A small segmentation model, trained from scratch: trained on aerial photos of the United States (SatlasPretrain), 101725 training examples.
Rows from block 2 of the decoder, named by matrix and row number. Rows with one number belong to one channel. Each number is 128 + 24 x the weight over its row's rms, rounded and kept within 0 to 255. All counts start at 0. Numbers have three digits each.
# convs0: first 3x3 conv (decoder.decb.0.0.convs.0.weight, 144x144x3x3), inputs 90-98, a 3x3 kernel for each
# convs1: second 3x3 conv (decoder.decb.0.0.convs.1.weight, 144x144x3x3, transposed), outputs 90-98, a 3x3 kernel for each
convs0.121:113136134123115140129115143138183138132182142111169134184120134153114126138083074103115166098121155130157142137171159129166146140152129117133142097131142145129119139136104146129106144122130099107166114118141100128177133129164117120164133155186
convs1.121:122132109113160119140142118092170136111167148095153144122138128119114131127112133148101134136116154139087135165133110136105107144092105140118153144123154128114136164167130135131135139122154130085117140119149114126157132089111133098112136098121
convs0.122:135122123105124111123134108152135108143103114129119157108117131110117133129113146177168113130159100147161131096135125095137109088141116138115108125128116082093083145161174118137146111130134119125145136117132107131158094127086102113119125094104
convs1.122:156141123162124133139085131165103107130086119132098134155125116152128128129101151116128086102170111123180106129153161121159156103165151161134133149109122150122171122141159150158140133138121122108129108133108138085122128107130129136123126132111
convs0.123:134148138141123162130149154143138123118111103134138145093127131144160112108128125151113088144118129106103082135134118156094116169139141124158133111126144103104144115108121124137122122142132129128125123119132129127112160152143130165135150178143
convs1.123:108132132118106154103116162121118156113106157131160187068113133108120107127101084121147121150172158178181169108135142124130132113113128170126142198155125183133123139143175134136170128137131137115110150129125148094149119109111096098129101117143
convs0.124:119140136089109110123142112124139129148169173121182195168142129181116104175110110132143153103148124100150146155130153114117170100122182099121120127139142125134116122128137144127088163115124146147150131145149141142128115120130099123144117115138
convs1.124:148156165180166182175173157106106118133127127133126136136120149138129145148148138080113137097120159092138145153143132125100104123103090104124131132133106141128127156127136156103107120129111109120109106120108128131114112115112101111124105123085
convs0.125:127169139136164164148165154113147145103109082149170153086097141109138143065092105131129135144148115165170150143143160145122132148165148142112065090130100088110107124100107137139148166148143150133133114101121105096111152198184121186144169184185
convs1.125:121098134117131141115124090159138132115125126122137115188152146165130108155121126134148138118129138125131116154106092136099112134119116126115157145154144144161170125153133162160147121140121157155144150136111164141138106087106089104104105098109
convs0.126:144154140136157140158146152120122117158159092107131135113130104095129115153139149184112149138121159126130124142136139153136113146166130160111154123099104164138123120126159105114145108134158119113141122119144129119138142118110109110092075133115
convs1.126:112074112145132123129112114139146114164171142172182141126155081133141087137117100140144184153133134116105103135108090150109118133136134126081085126126119142132117111115130130107137124120127150107150163155120131136145122150101125131137136127136
convs0.127:119136127132152123139158146158159139188159160162147121135116124147129163118127147139125110150115113158130138147141098150154106112128127106099116137143132147118134105102078092094090102106108133164129125154136133149144114082092109109119089096092
convs1.127:159132120110117123108125113062077109080113113078084084125113123120097133102122154138117115121117108110127137158153128142142112171172116133196189141139134072109148155132123128142144127138134153117114143120127107088094161147167128130154121114109
convs0.128:167157132138152143139139161119157145141201117156141118136111136106129159128138120143122135150121111132101090181133126133140119162120098111077103099094078082117126171168149149149144152140140129137131125137116128127114131105109146106120120108105
convs1.128:147134153155122116179118151111106064099117114139115153156149118156094125131130134145101101136118146132138114123118115121150130145156135134181103168131070139120124158122162146092104125106111107117157115106107174109160150138150126117132127111135
convs0.129:101054118175112134089088136118146154161158156167146166133123137098140120150149162144145130141174160133126115141139121098142142094085076105135126121116155202184158160133126113094116090119127129132136115126132128111121120083079129107104128107081
convs1.129:151158135117117116115132121090128113065116146069116112114169107107176120113191139120078105141150133133109124150184125130125114146131127133185145143146174129102110115147147108114160114093131084143123084134125082127117111107152141096073180135111
convs0.130:159164153152154158138152136120083122112119142086093092105120100120132155093146147149125112135114129115082076123153146128099129143188161137132089114117102104090146119141137117122116111112124125134121122146135123120138115078131169115122092053100
convs1.130:094118107151106089109111087122104109137141159135159166121120100140151166116159129154171151122096116120127144096108118117105109152146132146103098112113115142117095118136108086106115095135131107134113109085122095097131137139054126151121145123114
convs0.131:176125135138091121098078131176163117154132116155120126102092099125136121116111122103125156121116160105117158116112134117122152143152176142171159116163189115127149100157115124158128132147136136155142137136152131154164159148095140159120140143139
convs1.131:109122134134093129101109119152120099137114116166136132150138122179157129167137104150144131150137122167157107095113118083113124107119138162128151121101110145116140095139156094144166098138140093131105109118118135128115121149135138131125108123099
convs0.132:124111123153138111174159133136141129149163181110127157149155125170146138145079048147142145156163167130135146127085114105088094143130103143170154133112128129126128123119109137133140112099101111126119113118091119116097105136159146145143090133131
convs1.132:076109070109133115134147118112120108124127114100112124116042080132100119127098128071082078083103098121123088104105118131148133092128131138124118133090123168137139169127102108114094125141098156132130149096109145106103142154125116132114089104112
convs0.133:115115131076125135111144135126152132110146160155192135095131097103150114091154147116116065117103069112097078104116118122097147112140104149104121110084115112136137133131136118122129096107124154135132164152129159152121145142145156124196129128141
convs1.133:149171141130135129133136151089129147155110109153119144161149142122169158153158127148148140161139151129131138095132128107144137131176149123099105125108130169109100116141140114116155137101167139129114145159149180151135091115135139111113115121100
convs0.134:113099091109096084123084076131146123128125110112112108113137126103110104111100093134129114169147129154148112087103122105105142070122143099123121118105110120116121105125122122088110098094097123121108119131120142120117138158144138130126125131114
convs1.134:107089110119110109136131118145102072123109078089118095138163158141137154125129130096112149098137145127135159119155160124151133106155158190149137155134141121127119129128140094086110093082106113138120104118125095137113146144175157151141138138133
convs0.135:171138154133172179114134155124094132120144137127161172108139144113124140126120132157114127125100075152129110148154184142146158153162159135145157176172157122169144101114097091078098113103089112126119140120130125110109139133137111102120123119105
convs1.135:110094114107102129087084108098115118139140178150151146130131147087112116114097107128166137103118121101119118105075103129111103106106107139131087149095113111054075125160146116128157122144162150116134123102134164137106103126122110105118151149150
convs0.136:108116167099117139095114140102113102085106095110130101133107114136142108121096103081144129105150125096117109130118096120114106113101095131164136129152138142146095131097075144115094144116099138147152117129136107148141056116129071101152110138193
convs1.136:171148107136123083121125079145188167188173156157155148119080146137106137120105116143161139109176155096148167096162171102143143093142140076120106131094105205127106093141109114125112102126099133152141113123134110110163156095165139112131164133127
convs0.137:136140143144121159121108155133152099153155108145110104159090185136108165105075138122099098125123129106125124167099081191104101165107109150216150130180138126148135146112119130109127139125115129118120183170141164158165113116133119150095128145127
convs1.137:135119070119099036150103062149106141151160142113167122109118139127117129121125127142146140116106125121110135152111136158140148155121104110129100125126068139175082127130150123130144124140136131141121120116169103061126139117084125153103155182174