config = dict(
    crop_scale_min=1,
    cutout=0.25,
    encoder_depths=[4, 4, 4],
    encoder_widths=[64, 112, 192],
    decoder_padding_mode='replicate',
    muon_scale='spectral',
    adamw_lr_other_params=0.0014,
    grad_clip=0.5,
    steps=6400,
    batch_size=256,
    epochs=16.1,
)
Rows from block 0 of the decoder of a small segmentation model, named by matrix and row number. Rows with one number belong to one channel. Each number is 500 + 25 x the weight over its row's rms, rounded and kept within 0 to 999. All counts start at 0. Numbers have three digits each.
After each channel's rows are labels from the 100 images, of 14848, where the channel reaches its highest value: "top examples" is what is common among them. Only what is clearly more common there than usual is listed. The data: aerial photos of the United States (SatlasPretrain).
# convs0: first 3x3 conv (decoder.mid.0.convs.0.weight, 192x192x3x3, each kernel summed), inputs 96-191
# convs1: second 3x3 conv (decoder.mid.0.convs.1.weight, 192x192x3x3, transposed, each kernel summed), outputs 96-191

convs0.100:536526495489476470511511569493488479498534494525534483532512480481529512468503493507497451483511481479520475531533484458533509493541516488524498498499501512467518482513472509543535492482516521504550516505523527493504513495524492502489486478490541564523494483538535468518497520488480501483
convs1.100:473469490509528515564504462572523494457456481509528530531525532492480491521476459487474483473503495498482498487545468514510482536501506471496504518451524495483500504526500448503508466505492501502513564522527454488491533480464476516532531551535522499481485475523510524502554525504510528505
top examples: park

convs0.1:517502518442437515508515506493445488505498483473526470483531503482497480491525543545503510510498496428518483497500510508473455523538496490493489486528486494507541460520513496493477553529483532508460488478441459502517522498538462499467533518465518497513501483544497555494509521513521525476
convs1.1:492468536466487464493507565506543479486518504524503490492514482424531502512518504506497507517484473521467510434468497522519520457492504470510496495478506507478498486498541489498501491516488486518545490524504452487486516482449552481520522538547521486499503507558493452492525465502488511430
top examples: crop field

convs0.42:495443519515465457511511518499486521513480492514528501484449508509495516503495478488511542494517450464494464549448495476517493484459500566516480510448484498513498533539491518456489471534496516492525531500506509460541510487476451543498514481506506480562494471564493456521485481509526495548
convs1.42:514506501490448499434497525480472481472499499472484505494513495460517510488503514475506485500528500416514524473518465518441538502534487500511508486496495498522479486510489467523496514474529526480507486500491462481468489525502540507499496520519507500459489512509475488512521475455534469492
top examples: building

convs0.27:514504533477466500509497491495495476477526478512474485487481472462476504497497500484493479448487495490515466457514456460479480518470456477517492507531446480490522516497499519503510502487507524501516506459515492523528533527508497482500474460496521483509517509390494493500477509473537464493
convs1.27:501466507482482481483472530509528480524496508477440494478502495470484484489502489485494518488558521479457519520482466546479516455508519470479498461528550527509488511495462503519485484511511507492527537521503534476490553474482471504470491526481480524540468466508475449509473438490483495458
top examples: crop field

convs0.97:470543518547533535521492512491471468540498511479519506457483492552466470511530509486504474491507440523508520502525505484469450465476503541532490528566504489497512502472474513558532510488508519513467474470548548458491488490505478486491452488457538470477497475466467504507482500491508499491
convs1.97:527494462469506493505453487500500438491517541500488508508491495476466487498495493452520497488510512477520526527525474515466496477474479462461502514497466517473517466553486436491510520463505498527521506501471510554493520514489485496505431517476509442516480497505498517466520491536478517464
top examples: parking lot; park

convs0.190:472520500448510519539504521477513498482532511474541507496525486493511523493491508525523445483529454520515478484520455486467519492496508557533495517508456500471497566459517457605501465463491542485484490504497494479486519523511472520507544493492511473504513489478490493461502506489487516531
convs1.190:495502526487536526486525476509507480527504515485443527508499478512505529460543501487496449470469513499482501496476513501501512492558513466494516472450507502529509517528457465497473471476520527487469483518468492542519491489472520495496449501496505476454479530505512494512505480507491483526
top examples: railway

convs0.79:487460486462468500467472536512507533460535497493484491509492522549485460510486520499549504491519480482504486503449521481470482487495491468479515567461504546550451508495477534524485491527530550555478490500565516491525492525501527503479514471484527478532519501475503476462498439473488496497
convs1.79:521513468522528551456494519521499551501448483474557529484468534492500515499492525450520523476505523466518463424507486485489481497539490541515492564520467520516541514448517453542490511499533479500507546513509511526507534500480501527509524498468478522512491491480504449479526522464478506487
top examples: building; park

convs0.94:522473473515458476478497516495505536514512496506529507538491508473511513480479496473504471492483482438468493518459480480442508491446453510496477518531547503507496501554515542506520473537541505505515484510497532531514495494407444510493456493494481499482499505468443517507440467493461491476
convs1.94:482515511526528479528456512498520495490488489484502486471487470514503483509519479435480470526510478526519492433511486461486483534445486490477499519420517500474524467506469444511468509514487535514484470528489501512499480482470531494479452482449486457486465459502499518524460536493462484506
top examples: park

convs0.85:539513488481479454496518480517499513490517532511499507530510524502519541495481512481514487525508490506498525528515515502513508444472507473486503496515507472529505533533483507509533462509506486528533520470499539518493516539499498523507554517450494469541519474503521527543534516505450511457
convs1.85:511524514467511512496496492525508488533531527502519482478498532517488504505520451540516478459497482523498484490431496508493483478481519514485517489519469577506497509529529457536475485492521530490486501504557512526471505510465474495479491497576501527503513490500499497460498512500505513508
top examples: park; crop field

convs0.60:492475492486493470482494504493516473526513492497449510521499527548485440502500501528510464530525494486492483487458497499473502492520529443503510530496505502525478475515467470535482518496550504528512482542568498522539527499456523537505478513495448501507462524541487459494501483474428517531
convs1.60:454508518484512490474484492489489518460490544463542474481522504521505497522495475554490513539484496512495500505506458548518509515511479511532440512500509512523513500541475516536513506483505536484470486487467519487520517510539498512470493487522493504539505545465502515476513519495483487505
top examples: building; park